config = dict(
    dataset='photos of arthropod specimens (BIOSCAN-5M)',
    crop_scale_min=1,
    norm='batchnorm',
    hidden_act='leaky_relu',
    adamw_lr_other_params=0.0012,
    lr_schedule='cosine',
)
Rows from block 7 of a small multi-label image tagger, named by matrix and row number. Rows with one number belong to one channel. Each number is 128 + 24 x the weight over its row's rms, rounded and kept within 0 to 255. All counts start at 0.
After each channel's rows are labels from the 100 images, of 14976, where the channel reaches its highest value: "patch colour" is the nearest of a few named colours to the mean colour under the peak. Only what is clearly more common there than usual is listed. The data: photos of arthropod specimens (BIOSCAN-5M).
# convs1: 3x3 conv (model.blocks.7.convs.1.weight, 192x192x3x3, each kernel summed), inputs 0-95
# convs2: expand pointwise conv (model.blocks.7.convs.2.weight, 768x192x1x1, transposed), outputs 0-127

convs1.32 [173 108  89  91 129 135 145 141 132  87 136 129 129 139 111 112 106 136 161 166  96 112 103 115 137 118  89 129 159 102 130 121 128 110 133 158 127 135 125 105  90 123 122 123 128 104  92  86 133 161 106  93 161 102 106 154 104 106 152 152 138 118 140 130  98  93 124 117 121  70  75 112 148 159 138 138 138  82 148 103  61 125 116 120 122 102  86 136 115 148 114 134 122 158 104 113]
convs2.32 [164 125 114 126 129 162 111 101  93 128 147 118 163 123 108 133 124 100 169 114 128 117 119 143 136 135 131  95 128 100 148 157 137 138 120 162 143 111 160 138 129 135 137 113 116 124 141 147 144 128 132 109 105 128 115 146 128 125 145 131  88 163 105 109  96 110  76 178 169 118 140  94 154 135 134 133 152 129 107 125 143 130 156 121 158 152 137 112 126 136  99 147 145 133 113 141 142 129  98 114  95 133 111 140 125 138 144 143 121 160 150 136 145 156 116 120 137  88 119 166 123 119 146 124 145 179 182  73]
patch colour: grey; brown

convs1.67 [ 93 133 132 123 103 141 138  81 142 140 133 158 125 130 134 105 134 129 136 138 110 103 106 127 123 125 124 144 126 170 127 156 126 127 108 124 119 143 101  92  80  90  89 165 170 121 107 109 100 108  81  91  81 122 101 134 112 160  93 156 133  84 102 169 165  94 112 123 100 109 114 131 166 125 113 131 154  95 165 137 105 109 114  89 164 135 125 157 159 156 144  94  96 142 120 103]
convs2.67 [150 135 132 150 140 169 179 121 133 111 122 167 174 122 140 124 130 118 147 103  95 101 116 129 165 111 109 165 150 133 114 134 126 123  61 128 112 104 179  96  89 120 133 158  72 158 122 131  80 135 113 164 149 116 150 120 142 147 130 127 136 159 127 114 110 102 120 123 138 184  87  89 121 117 108 104 165 144 131 195 143 109 148 111 151 135 109 103 103 119 119 125 105  97 110 123 160 148 109 133 129 101 137 133 126  89 110  86 117 145 132  71 162 172 104 128 110  96 124 138 126 133 161 104 149 135 107 112]
patch colour: grey

convs1.77 [118 135 133 117 142 159 109 115 137 115 109  93 118 126 147 125 115  94  82 140 122 120 146 118 118 143 160 101 143 131 140 141 117 119 124 125 157 101 165 125 109 118 123 115 132 127 145 139 118  88 123 107 147 134  95 144  93  83 113 124 110 118 134 118  98 131  92 141  97 126  74 121 183 111 108 101 150 116 149  65 130 119 145 104 107 100 137 149 118  91 130 208  78 148 117 156]
convs2.77 [109 154 120 119 186 153 148 104 105 160 153 155 110 137 118 106 147 119 135 142 112 149 121 158 104 123 138 113  58  54 128 142 142 148 121 128  96 108  99 100 114 108 156 116 131  98 109 155 115 124 156 115 187 116 153 131 107 127 103 135 139 157 144 130 114 123 111 120 148 164 123  88  98 110 182 151 127 192 136  81 118 109 119  97 156 105  94  98 140 105 139 133 120 120 161 109 116 121 121 131  66 136 133  93 101 127 123 144 145 119 147 144 143 149 164 146 138  91 126 150 190 139 110 135  72 168 150 110]
patch colour: brown; grey

convs1.94 [113 158 130 118 134 114 138 113  62 121 121 129 147 140 103 122 104 111 117 144 126  90 120 125 108 138 135 146 138 159 110  77 130 134 162 110 135 122 108 130 117 104  95 101 161 119  86 103 110 143 103 111 111 135 124 141 131 145 115 122 177 119 126 111 121 127 101 121  99 113 105  94 118 123 157 142 125 105 146 106  63 125  84 115  88 142 163 103 108 132 122 114 125 116 103 119]
convs2.94 [134  86 109 118 123  98  87 135 145  95 103 140 102 109 145  72 114 147 123 157 128 140 118 100  93 115 156 139 160 134 111  99 122 144 152 173 147 109 157 169 146 103 160 113 110  99 101 122 136  80  79 118  83 131 138 132  87 145 161 111  79  82 156 119 128 142 121 140 187  99 153 100 104 156 115 191 135 144 130  99 136 128 114  80 174  83 166 135 158 118  95 115 106 149 120 106 113 107  98 127  71 100 110 137 167 120  75 121 147 119  87 104 120 145 137 107 127 125 146 101 129 121 120  68 140 151 157 154]
patch colour: brown; grey

convs1.150 [133 139 102 133 118 129  93 129 152 123 128 111  91  90  95 129 123 128 117 115 173 115 127 171 138 145 146 118 138  93 148 140 191 150  89 114 139 125 162 114 113  89 172 200 153 130 113 128 173 100 117 109  73 129 142 134 131  98 132  96 134 127 121 137 131 148 122 111 102 132  99 119 136 153 129 110 154 116 145 231 134 128 124 155 133 136 116 138 122 138 108 112  86 167 128 171]
convs2.150 [136  63  97 148  92 149 127  77 169 126 129 166  97  96 111 136 142 148 122  95 102 128 176 161 103  71 120  97 178 140 115 138  87 142 142 111 168 132 178 143  93 136 127 165 107 147 164 142 146 116 141 138 150 139 121 111 125 149 117  97 124 130 169 107 104  92  94 123 116 146 134 138 128 154 125 173 121 129 112 120 142 135 145 109 129 107 136 162  93 101  39 128  98  71 121 107  96 120 114 138 124 159 173 115 128 111  99 164 138 150  73 128 135 162  87 129 142 122 117 123 134  60 109 117 158 120 113 162]
patch colour: grey

convs1.103 [115 149 124 126 155 168 101 122 118 147  91 132 133 130 133 131  87 115  98 106 170  99 130 145 151  98  97 165 134 105 119 138 134 126 115  94 127 100 154 131 106  97 129 181 134 164 101 147 119 130 122  88 112 146 118 117 150 152 116 110  79 133 113 109 125 140  83 142 175 154 193 191 116 147 111 113 109 144  98 159 147 119 108 129 136 124 116 143 123  99 135 111 134 119  95 134]
convs2.103 [136 127 114 106 133 133 144 116 167 162 164 132 131 137 160 119 101 131 118  99 181 139 134 137 122 119 130 114 100 101 132 107 124 139 107 129 169 105 138  69 142 105 140  42 136 143 160 148 170 120 169 140 153 118 160 156 128  98  61 157  98 120 165 145  95 111 167 114 102 146 131 136 128 137 136 129  91 146 164 121 153 130 133 124 102 167 114 114 115 130 124 175 143 138 194 122 141  83 144 135  84 136 102 122 103 134 106 128  80 101 143 125 108 157  94 126 147 115 117 148 148 143 162  81 139 135 148  99]
patch colour: brown; grey

convs1.131 [145 106 156 154  92 146 121 163 141  83 131  98 139 163 137 108  92 134 105 115 136 160 127 120 123 195 147 143 142 147 123 138 127 129 171 125 128 121 119 158 115  77 165 135  94 126 149 172 131 110 131 129 165 164  89 116  88 110 113 115 102 105 107 127 102 142 153 111 136 155  96 110 163 147 148 126 112 137 113 104 117  94 155 125 102 105 172 113  94 149 111 177 120 120 101 185]
convs2.131 [ 97  85 136  94  99  81 156 131 129 155  92 127 102 164  78 148 178 123 161 154 116 110 111 117 102 122 160  78 113 120 125 112 106 147 137 139 108 109 124 204 126  89 111 138 142 114 126 118 144 108 146 141 140 138 112 139 105 105 149 128 105 113 118 138 124 139 131  88 113 110 112  88 122 101 164 183 116 122 107  87 120 132 126 144 127 123  96 117 116 110 119 117 123 114 159  81  91 149 149 141 113 115 138  62 106 125 111 107 155 110  86 117 132 110 154 117 152 125 133 111 158 111 130 122 118 161 128 149]
patch colour: brown; grey

convs1.87 [170 163 136 176 131 133 131 145 156  79 134 177 166 119 126 135 137 118 156 149 162 128 134 150 116 112  94 147 120 160 134 150 145 145 135 138 100 136 133 129 135 163  76 162 125 111 161 108 131 107 169 120 137 153 144 144  99 191 121 173 110 138 101 159 159 125 107 120 131 116 194 139 167 157 136 110 169 122 146 156 107 142 133 143 138 123 143 140 133 183 121 156 126 130 160  72]
convs2.87 [151 139 136 130 132 119 130 123 143 159 100  96 100 169  88 142 103 146 138 132 105 155  85 154  93 142 116 125 139 119 114 109 133 115 126 128 105  93 140 143 135 149 167 113  90 123 164  91 140 152 153 128 151  92  87 119 120 160 152 126 114  93 109 124 147 158 139 123 121 128 132 102 120 163 126 140 146 150 175 127  99 145 141 100  91  98  85 135 142 142 146 142  99 112  96 119 120 112 135 157  97  95 106 110 125 168 133 135 119 103  91 125 198 125 130 163 128 145 102 137 129 109 136 120 112 100 124 174]
patch colour: brown; grey

convs1.188 [140 130 132  75 151 125  89 116 168 117 120 162  93 110 103 106 108 113  95 111  85 105 114 144  96 137 127 139 119 102 141 112 128 141 126  94 128 103 139 171 121 134 120 159 100 109 157 131 138  99 123 132  99 113 107  95 132 102 124 118 123 112 107  97 111 116 123  93 158 109 100  75 102 105 117 135 123 118 100 100 111  83 126 128  64 131 133 101 119 103 145 149 109 102 114 123]
convs2.188 [144 110 150 106 164  91 133 118 106  83  88 135 133 107 167  91 146 120 131 129 153 147 146  95 163 146 105 147 111 131  98  91 162 105 123 154 132  94 126 147 164  76 125 147  94 138 130 160 127 103  91 167 126 137 160 115 162 109 111 114 153 128 131 138  91 116 198 126 153 137 129 138 121 119 105 116 117 122 117 189 136 116 132 127 162 143 161 104 126 116 121 130  93 132 133 105 144 137 119 142  71 110  48 117 151 134 118 126 111 160 110  94  81 136 111 105  80  99 128 140 126 148  87 111 132 111  93 125]
patch colour: brown; grey

convs1.106 [133  99 135 108 127 120 132 123 121 119 144 102 145 222 124 115 104 119 148 144 132 120 136 139 127 112 106 105 120 122 114 139 206 127 144 121 133 145 126 163 141 141 146 104  95  96 130 111 167 127 124 122 112 135 153 144 108 121 119 142 101 119 158 135 115 121 123 133 109  83 103 134 173 119 133 171 156 110 159 136  97 143  88 140 132 159 104 133 185 130 204 125 128 142 151 126]
convs2.106 [113 124 121 174 143  97 138 150 123 120 127 153 134 103  94 135 126 118 168  82  93 114 171 106 130 102 108 130 177 125 136 122 155 128 115 117  97 124  98 124 153 142 104 132 128 111 141 137 131 183 160 100 138  85  85  63 143 134 111  61 128 113  92 108 127 127 108 132 107 155 133 130 105 114 143 131 151 137 117 166 109 145 111 148 154 130 118  67 111 118 119 106 123 110 143  94 146  88 122 147 131 108 121 162 153 123 135 154 122 128 123 195 147 136 131 127 101 127  96  36 147 126 129 131 122 102 102 121]
patch colour: brown; grey

convs1.60 [114 107 170 132 141 150 172 158  75 129 120  98 118 122 128 123 108 162  72 137 114 154 111 106 139 167 127 152 121  92 164 104 100 133 107 117 109 116 144 150 123 121 157 123 123 104 138 136 106 155  99 105 143 144 135 133  86 146 109 105 133 133 138 142 102 125 103 120  88 159 163 119 118 136 121  84  98 140 128  95 148  73 134 108  90 138 137 103 138 155 103 151 124 101  98 152]
convs2.60 [150 143  74  96  99 122  94 154 148  79 120  91 133 165 114 128 102 104 114 120 117 122  83 131 143 144 157 113 145 127 160 127 125 106 143 120 136 133 107 107 106 131 132 125 125 144 136  78 185 118 135 109 126 149 141 161 130 121 153 156 132 115 115 128 138 124 102  72 137 106 114 120 144 119 125 147  88 108 173 107 148 143 132 123  72 138 171 136 146 199 163 114 160 139  90 139 102 121 108 147 141 160 114  89 132 104 147 140 136 129 143 124 140 160 159 109 126 155 139 137 140 146 149 160 160 145 157 133]
patch colour: grey

convs1.135 [ 82 151 133 144 156 123 115  87 125 118  91 103 157 122 115 130 111 112 108 148  98  91 134 132 104  99 109 137 134 137 142  88 141 145 119 109 103 132 151 126 125 134  70 118 107 105 103  98 125 115 114 100 106 104 131 128 147 101 112 104 121 122 123  97 158  93  95 100  84 113 103  98 163 130 124  89 101 103 124 102  85  99 112  93 102 126 121 134 115 102 126 139 123 112  90 108]
convs2.135 [139 104 135 134 147 127 100 141  86  90  87 139 168 131 133  91 133 177 113 132 159 131 142 145 122 127 123 198 136 138  91 103 158 135 129 156 128 106 133 170 163 145 152 158  93 134 108 114 118  78 110 136 119 133 147 109 136 128 147 122 124  78 149 132 108 133 170 113 125 159 134  77 118 116 126 137  98 158 162 142 123 104  89 124 169  68 121 148 160 133 107 123 112 111 108 130 149 122 143 157 153  89 100 145 147 118 125 133 157 107 107 155 103 144 100 104 110  88 172 114 138 146 140 117 143 144 115 154]
patch colour: brown; grey

convs1.72 [138 112  73 142 130 115 134  88 142 121 167 146 143 160 133 102 135 116 164 137 130 145 106 155 124  92  70 145 121 116 117 116 122 151 125 116  87 149 141 172 131 132 139 159 116 115 111 130 119 166 113 121 198 134 148 160  97 160 134 154 125 147 156 137  93 100 146 119 166 119  86 106 109 129 162 116 134 112 121 136  73 104 126 151 129 108 149 136 129 190  97 130 152 114 120 139]
convs2.72 [113 163 118 104 167 116 107 108 146 100 147 131 131 133  93 118 100  79 152 142 123 128 134 158 149 129 155 148 116  55 114 115 128  93 141 114 121 139 106 159 134 101  70 134 164 101  83 151 154 104 180 165 224 142 141 139 106 113 145 157 152 146 163  94 108 151 134 130 123 133 127 123 124 117 178 126 121  76 135 115  67 114 119 139 170  90 163 143 130 150 162 154 162  99 151 100 137 143 136 104  78 127 123 112  88 114 177 143 135 122 127 147 134 120 171 130 150 163 122 136 187 100 138 135 125 125 105 137]
patch colour: brown; grey

convs1.139 [126 102 125 102 105  85 125 112 124  80 185 109 156 132 137 142 152 106 170  99 123 118 121 123 136 144 137 119 162 131 102 102 137 124 225 120 133 128  86 132  92 124 189 104 117 116 143 162 145 140 137 157 126 136 132  89 142 117 122 130 144 105  89 120 100  95 165 119  99 134 132  80 124 105 160 123 116 127  75 131 122 134 122 127 125 121 129 103  84 120 121 110 162 113 142 146]
convs2.139 [158 134 128  98 122 186 125 101 147 117 128  98 169 103 176 112 128 164 140 151 107 101 138 130 137  95 183 117 146 103 162  84 132 155 115 142 153 119 137 146 109 142 123 139 150 163 115 126 151 126 153 124 137 163 110 136  23 142 130  91  91 172 145 125  99 142 140 155 143 110 108  86  91 132 141 149 126 134 134 178 145 112 152 180 153 115 114 113 120 134 120 160 149 126 120  80 105 148 110 116  83 115 121 133  86 136 119 106 178 139 119 134 138 118 129 132 146 149 130 143 140 159 200  99 127 151 108 121]
patch colour: grey

convs1.59 [122 165 155 135 157 126 112 141 140 149 118 163  85 105 102 166 155 121 117 116 103 177 136 140  97 111  81 132 112 139 189  97 126 137 112 146 137 143 143 164 142 135 109 125 154 110 108 156 130 133 155 144 136 117 133 138 108 122 126 133 175 146 184 118 128 160 146 146 111  99 117  94 123 133 148 135  98  76 129 151  79 121 154 122 131 138 152  98 163 123  99 150 113 122 146 177]
convs2.59 [ 85 107 119  90 128 115 106 138 113 120 143 103 124  94 138 119 148 142 104 160 146  93 130 139 142 137 141 152  98 164 102 164 183 125 149 129  94 115 103 163 157 146 113 139 128 142 139 104 109 151 121  68 126 148 101 110 135 125 158  84 145 148  71 101 109 119 125 161 137 141 118 158 122 121 118 146 117 132  89 120 151 152 128 153 123 117 130  90  84 126 156 122 118 141 144 117  87 145 128  91 123 113 115 147 112 106 119 102 121 166 149 125 122 103  69 122 153 132 120 103 153 116 102 145 127 138 113 141]
patch colour: brown; grey

convs1.64 [102 136 161 155 135  73 105 134 152 103 139 117 152 147 126 152 160 113 112 135 136 150 117 119 122 164 156 112 129 134 183 136 160 123 118 114 122 135 125 140 116 103 145 157 156 130 135 131 150 104 142 130 122 132 142 112 101 135 117 109 161 121  56 138 148 107 123 121 115 152 122  82 119 110  94 115 143 142 155 111 144 126 177 128 131 106 149  87 184 127 103 102 116 123 160 148]
convs2.64 [104 118  99  57 104 146  82 101 160 185 156 148 106 106  80 162 170 127 108 138 126 121 125 182 142 137 109 120 131 116 161 137 135 129 140 147 123 110  94 106 114 162 122  93 176  86 165 167 115 155 130  98 150 123 122 128 112 162 194  96 150 139 120 129 141 135 124 107 114 134 136 167 147 122 132 127 164 110 160  99 102 163  96 134 129 136 148 125 120 150 147 118 167 143  94 112  95 137 150 117 133 137 129 127 122 133  95 123 151 134 171 132 185 105 133 128 120 112 125  78 124 117 112 120  79 138 106 124]
patch colour: grey; brown

convs1.24 [123 107 143 124 118 125 107 138 132 152 119 116 117 103 130 154 127 102 115 136  70 136 138  88 114 113  95 149 132 150 127 112 140  93 148  93 122 129 144 144 113 131  59  54 111 163 138 128 127 106 102 114 107 148 121  79 156 120 127 114 141 146 155 102 106 123 126 160 111 116  64 103 124 111 121  94 132 102 137 139  99 105  99 100 133  83 161 119 102  69 128 156  65 127  94 112]
convs2.24 [116 123 138 103  98 142 132 107 127  92 105 139 122 105 131 111 140 116 152 104 124 152 134 112 133 150 120 133 111 116 133 140 145  88 121  90 162 117 133  96 165  46  88 165 113 107 115 134 139 134 135 151 107 178 158 138 143 128 133 182 176 119 122 115  98 132 131 133 119 152 116 120 116 128 197 148  81 111 149 152  98  74 135 114 104 139 158 106  72 121 132 131 134 146 156  94 146 165 129 142 111 109 123 152 123 116 120 115 136 143 140 116 113 110 152 144 150 131 117 142 163  69 146 110 137 156  93 177]
patch colour: brown; grey

convs1.91 [170 116 120 161 136 141 152 160 132 127 123 145 122 128 128 116  90 170 136 121 145 171 128 152 128 150 152 126 108 172 138 132 150 130 125 149 133 107 104 131 146 119  97 114 125 142 143 105 144 156 175 114 126 143 125  76 112 169 155 167 124 104  89 169 140 154 106  81 122 142 136 146 103 119 150 164 128 159 150 162 132 141 144 146 123 136 116 143 139 167 141 161 146 111 133 109]
convs2.91 [ 95 103 125 119 135  70 127 116 126 132  84 151  99 125  85 113 146 130 135 144 124 130 145  81 116 124 107 136 128 166 129 110 129 114 122 144  85 124 134 157 131 142 118 140 134 118 127 117 135 140 128 136 122 103 131 107 192 127 111 118 144 152  82 121 139  99 107 136 109 133 157 130 111 138 125 116 173 114 141 100  76 138 118  77 114 123 113  93 130 122 120 173 147 114 124 145 140 132 147 149  97 132 130  95 147  80 123 125 144 140  90 117 132 153 121 164 119  68  92 131 118 112  74 149 145 109 128 175]
patch colour: grey; brown

convs1.141 [ 78 112 101 100 154 157 165 181 112 144 105 135 152 121 126 142 141 128 106  90  78 122 146 138 110 112 110 158  96 125 147 150 111 134 127 134 116 139 125 163 137 135 106 136 107 113 156 127 121 105 136 132 116 127 136 108 147 133 133 135 149  95  97 120 116 145 124 162 128  89 114 122 120 155 162 103 142 134  68 182  81 117 132 106 132 112 176  94 109 138 123 160 128 131 100 112]
convs2.141 [158 103 124 117 149 112  94 124 105 124  92 126 132  99  99 110 159 128 112 109 135 203 143 128 161 142 122 140 113 124 102  79 152 131 144 113 158 100 119 141 127  58 156 119 126 115 103 123 139  91 136 174 128  98  97 143 142  82 112 135 133 183  99 126 126 143 192 110 139 166  95 156  58 139 155 134 109 139 165 132  90 130 113  87 153 115 149  96 112 111 151 158 133 110 170  92 138 112 148 117 100  81  83 140 140 128 156 164 111 139 124 121 124 112 136 130 149 124 140 126 143 114 108  93 103 126 109 124]
patch colour: brown; grey

convs1.45 [134 141 149 141  99 127 138 142 121 109  91 123 171 131 158 101 140 126 146 168 144 138 133 148 127 156 152 129 159 151 104 109 108 135 144 164 173 139 134  88 108 172 158 146 140 127 133 130 137 137 108  94 154 112 130 159 130  79 124 148 131 159 165 162 136 103 107 157 116 123 125 112 159  95 171 119 127  76 161 103 104 100 131 152 176 133 131 124  97 142 113 150 145 106 127 125]
convs2.45 [132 105 148 143 116 141 116 140 146 105 159 104 162 140 155 123 154 169  90  99  85 110 117 150 122 169 114 152  95 138 120 149  98 118  85  89 127 127 116  78 131 100 125  99 123 152 113 101 109 153  84  84 133 142 102 133 131 140 132 123 140 125 126 140 136 121  94 146 133 156 120 133 146 147 182 160 155  75 129 146 127  96 158 120  91  73  98 131 101 115 123 110 126 128  72 110 103 179 132 131 128 133 118 103 120 100 101 128 180 135 133 164 116 142  96 131 104 115 127 119 121  95 144 127 140 151 114 138]
patch colour: grey