Weights of a small multi-label image tagger.
Training: soap at rate 0.0021, 11300 steps, batches of 128.
Data: trained on photos of arthropod specimens (BIOSCAN-5M), 7.4 epochs.
Rows from block 6 of a small multi-label image tagger, named by matrix and row number. Rows with one number belong to one channel. Each number is 500 + 50 x the weight over its row's rms, rounded and kept within 0 to 999. All counts start at 0. Numbers have three digits each.
After each channel's rows are labels from the 100 images, of 14976, where the channel reaches its highest value: "place" is the part of the image that holds the peak; "patch colour" is the nearest of a few named colours to the mean colour under the peak. Only what is clearly more common there than usual is listed. The data: photos of arthropod specimens (BIOSCAN-5M).
# convs1: 3x3 conv (model.blocks.6.convs.1.weight, 192x192x3x3, each kernel summed), inputs 64-127
# convs2: expand pointwise conv (model.blocks.6.convs.2.weight, 768x192x1x1, transposed), outputs 70-139

convs1.104:528453516493516517420499494457496540499503492494515577547529440510490530406482516548497496503472478473478470509474517546451411496502485454470480535542540456465472497467386476525470614430413444
convs2.104:558616499473519553485597416577459487517435470484480473507415367498533476504546580480594591527523551555527500451533443529574510554515513543468483526508565504466425549527435389531459515360408563519540554446536525
place: bottom centre; centre
patch colour: grey

convs1.138:519501507579576535503487519535543526437465484542485503552535509495516455595552511572512572502608500480479499611504454419463499543539433566520534473544488524506401476539527592527515510489537440
convs2.138:517505540457560521562502500458472482416464525533492537526548528451497468591573462484553465533442417462474474479544423456447472484492491520449537552640565546522449413478483501545566531497480518412501504459597482
place: centre
patch colour: brown; grey

convs1.148:501445468470501456554442520583489503505481464556517520534553504411490481514488454496490430488537473506502406479466505435541447501523456578470543450460327548567375474484497457374596378429594515
convs2.148:479401459460440449539484527409564490465406417510448449588462484460418506502480436371446457471488486522590459512604508539498544540497502485541504504486572496515364489585481447392532559478438467479559514483520469
place: top right
patch colour: grey; brown

convs1.18:379564467503468474497471522482555455499512562514454492430544527493513535526598519533594544535538501462596618519452552505603549577527523593518531558512518528536433584537575530549522550586551542
convs2.18:460502478530525476487533483451562586545447545529571515515490450423477439589568438524473524448458518464605491510427536438486498461499420541462484550482430530471487542504440505547569470547531496508456456435475599
place: centre
patch colour: grey; brown

convs1.44:490473519428548627491397508436589364563490452470487488472546472469478514537463468458491483502412468495438486501391520510453555493521405437465412469414502473474455509529475549437529463529539518
convs2.44:505561537513592580445490366469500469478499579550479492473473467539455476464471555566507480481499530491550532414435306388497483563492478555522533526490431557451521507457477515466567518494423645478451564526594444
place: centre
patch colour: grey

convs1.161:479443409446547542503496474570542451544494534576472594435481423491535547436522468521526583518410409484467454588383481491466496540460473565445410523537523543395482420501483538607440475528412497
convs2.161:385644561439666584478648518572540372451453569444475535552592424511575438457488535556533459512544448515534527500507423482582469498574527497519406564459464587499538603430504506543494508498453566475446539553509527
place: centre
patch colour: grey; brown

convs1.41:519466512516484544572519513525518479546500483498502580498461488488494375559497423483499511469504490503420504480462471402479508508461493586459518480492430473479427430482504419438531416513522502
convs2.41:491530447482470512511478550535377482462449485446411540523427445490510561433610507402565500430493530514584473542542481506633508515613472495590429524548604509548471506496460475489522495392422473534534566411457414
place: top centre
patch colour: brown; grey

convs1.65:460517443474437538536545535480505438532512470443510591486507542605538390473506512518539533563489497481533493466560423520410465506485485571453497508610553341484529493475511453499571628466489458
convs2.65:536531473574463495482527504551420544500444477556477483532441450510443522474532520423533522465515550548486488487497472583572469470519486515525492490566646405474423500513460488490541511437368535599580478407446516
place: middle left; centre
patch colour: grey; brown

convs1.78:549528548569530531483540543565513540513483566512403607598565562503456549543417530554462508502570522471577442498496418497541566675533491446475589468494498464541421502633488543481482481446438479
convs2.78:524484578592517517428444520532543539476407511589496508436445565393425545456500449494520471470458458552574424466539451581544468361433527434519498551517517550513390509551460448530510480514555507573533498458563550
place: centre
patch colour: brown; grey

convs1.181:572453537485533439504423479514542412512509534468447513507516488386508560489471523447482478445469478489437410491512597558421399442505548485444457488450406652495431450474486431421478428456458470
convs2.181:439496471492502494459418548428458519401381463571463491498440529472483506484519485352523419570510473532549508460537456509484536538485493480535464500511584510533523461535519491488571466376418440563512448530531408
place: middle right
patch colour: grey

convs1.132:423380392490555484520474447423482434474542560551486532483489435522426443549491478526509539411501470514399458529490532449453451487547512358445453443416480523511453430501498417349437430560505460
convs2.132:382553465447596541453539396457567375554505500429478495541468472544491379487432460545452458487505447571488524413470509471472551501510507421541430554529518543462516496451515516518524506504486549472521552542502536
place: centre
patch colour: brown; grey

convs1.171:529565528526550503489476598498537430456467435567408504577564450456473510518526521476455543560458447484414522538476513461489505519481501428512522473450458550497413501534517505458528484537385488
convs2.171:488443501464490475501479488451456464595496545492565468498387494465482506477514606558581509488436491531516514421538455541414528656520455559552366477510523416453527511610564498496429457465440496493574552540563545
place: centre
patch colour: grey

convs1.27:503570507489504545448478463463484451433476482360492499454403524475577528493514574472558562427453434545509465453560515456503446477465492459526515509493490541557462508471520480486512529533534462
convs2.27:579549481577480532441498501567481474581564536526595475417461397500525527472646467514590480499377533482450481534500503588427584436487431568463551480456539482520390522551533500539537487572515580440517510583513517
place: bottom centre; centre
patch colour: grey

convs1.42:443534575588488545481502524482497555528492401470587421485487461524587524532570503534492591496456564610431497593475516570454482410530493609525520541514589543457459517444482557575465507444493427
convs2.42:483464463487468512430567559526499525493472547517530497504500528429496517530528492444588472458442499457538586498516482461529495519485468501455503454421503554526540487520419532506470577433458486523434465491511462
place: centre
patch colour: grey; brown

convs1.8:500493516524582528617559530538500453513515431464503455496534488545567422528493428509492440534537505526555551475500470458547534471472445583505489481459468495541493508471527510505581440512518550
convs2.8:487448491536436547476563515467469603493449268558581571520492482526447525438599481529469519530505501498501514536435543520611424474506489470488525500544523478553493543433470471436547424414464567526482508471479536
place: top centre; centre
patch colour: grey; brown

convs1.57:510502511423531400390469454442472442585447487475545579493436476482458424525453523468467502506422490564401550484480487445427435511539507572530512491439507576464455500463487509536493476475605465
convs2.57:520538375534429563540429476526544461473477519439527499614510400495550478484483485382511460541509507564554494522503483594527556506512491532520483453448500411510456489564488402452515547531467511430546407535562468
place: centre; middle right
patch colour: grey

convs1.79:497465556467453536571497505445489471503508512442538540533503584480492502600563487411502519465419486555411484423495495537524519426512530573553445420451440523561436479461521534421548400523626583
convs2.79:510539475447472656505555545512417520489524490516417475428452443525539484479502507541503464500512498550511492409512445495539538447503468489457508487517583634563453509482508477511506476496401554533433493460602505
place: centre
patch colour: brown

convs1.153:440564376482569490452475404550438522499468536543469457466458521468458487472491462546489485510442484449491566547364482490555473507465515475541558502487490492532456472547524586567459466479449440
convs2.153:509517541535565587449418410330507451407481468530463501495481471451451459501491554477478575435432410552567488514428508499567416619474522488519491430514512539503469432481425473424518514468523505469438444460533520
place: centre
patch colour: grey; brown

convs1.95:490503576552474554601531501474561519493469506504429482408540486490467493576509451578440489433473462447406448518435430439490426484492520439452557456397440496516381414455502500491502363472515485
convs2.95:535484580448541449586378455571497450518506502544475485529433522469501440528467502491576556560484435578554571532529556535489529567481487577507499513547408500484490365498553507466544493451495569529436559504523510
place: middle right
patch colour: grey

convs1.23:482387458455515573447522511451505403482494488552525413473549504507585506450401541549457433569310466498442482504514435540490479531543497523566543452528403504474453521488482578520473445492501455
convs2.23:485425571430445482587490454395548450509511502515474554414481514491529492444555417495486563410533540469501432434537543480465493469492589606562487489488524493468527477474557523471476532503520537471448487331534612
place: middle right
patch colour: grey

convs1.135:499501452436341495511532495388571472427504411455547464503518523510505479455504476390489494604391439563447471477489512534483417446497433492559500551493473494430448509419494475520531470411479530
convs2.135:504402552327410474657503560481497439530458494544498356471407526523526475505498478454541418427473527454545478409677542496441550535524422619500500442466520517523568511480503496459441511487493434463453430516481518
place: bottom centre
patch colour: grey

convs1.123:459476500457531573490515458458471503541495555451473476461492486493624508455512442520515489425494447509448487503403525498497465531460498479425364530462402547372399432423419374478446394452556429
convs2.123:535467506431446436440439444533435543497498466565415468539548489524471407489529455467517460546424497469540477505489531470476450309489514529544447443467477496560525461566520510475540518463498505538482447501521508
place: centre
patch colour: grey

convs1.122:513416512547546467497523489528395563498546471421421479555458518442554451468524487522574483413417505526463449425439485507512510396380523516480519477477441472561480413459485475544543436457446484
convs2.122:475538495522470510371563563445530538528543445512597462478553481467494495538406566661495467586475445461391535502398474497485353525560487436403463549484469508365476612477545440488521489510566433499535550488504527
place: bottom centre
patch colour: grey

convs1.80:401514442446570474486493507438462438467482530537421502515521556490461544495478474541501527539340486485509515511506474396506517541552390551589522538447528438390499553551509626620490493497572529
convs2.80:523527524504416423470458572511588528395428437558522549462392527446491456525490397460525591515512411540461483452381494564536608555488469518621429507617535499481440504482465466512538468478476603488470532492588518
place: centre; bottom centre
patch colour: grey

convs1.128:514479460540563388479502465490397514439519516482456503462500487451404452548466528526445515522492609561566493478415515451505544486444600532474556422464389508463464478528592575511520444512562417
convs2.128:522363454481452534539453502468628489515481471476466504540436536493543461507543426473454531443453460501532383472558591375497587565512564523514467388538504494526471571472513502461425477561491445434508474508485552
place: bottom right
patch colour: grey

convs1.73:430592465512400488520552583560484447454514436450465474513498502551599447481517492540558385524510522504488502390458502465433507603484512475462576498528493422526559508565500415457544588446430485
convs2.73:532460481576528467560485509435451580466464464559552378465459548475461584513466513448446473492463510451486410546530484512473492480542507467474493480560597508520503475542466505458483474533478449515555490591461453
place: middle left; centre
patch colour: grey

convs1.12:537401491511541492482464545540455458435542540548414471525428526489496432541540509464584417544494480464531401479505520482501541519439426506477507395496406516548444469486570443446542472542534430
convs2.12:504422503511488537541451553491607538439514502513474456424427478499515488443482485406505582574521421428533471452518545477559480452476530528563505469444433583547457482533525462479460506499510476591492359510475538
place: middle right
patch colour: grey

convs1.111:559487645507431470517546485431534518538574500534607493528556540551475490448542484485480491546456466619610460490506523520478486461555543492446419556479522492501573586480431488505463492453501516
convs2.111:596488496409471484457494461531491540526485590497444444431430529590404436464506468508522498484488499527565545570493528458489405498492550458521531483385450482565514521505529425495495542486400454512506445461463571
place: centre
patch colour: grey; brown

convs1.61:546537544539482445430517471465489525487514555435467498530482459553527579413514504488465500490492489550549476462520506548464462384441506411425403489464618468457530543429509511457498525456477463
convs2.61:538497466573479498480509536540546606454513425516363476500581535477474582434543464482506461543526470464455558483537521526530400430586506482494469506544564483482438521450466493446571523414459508603535496543507447
place: bottom centre; centre
patch colour: grey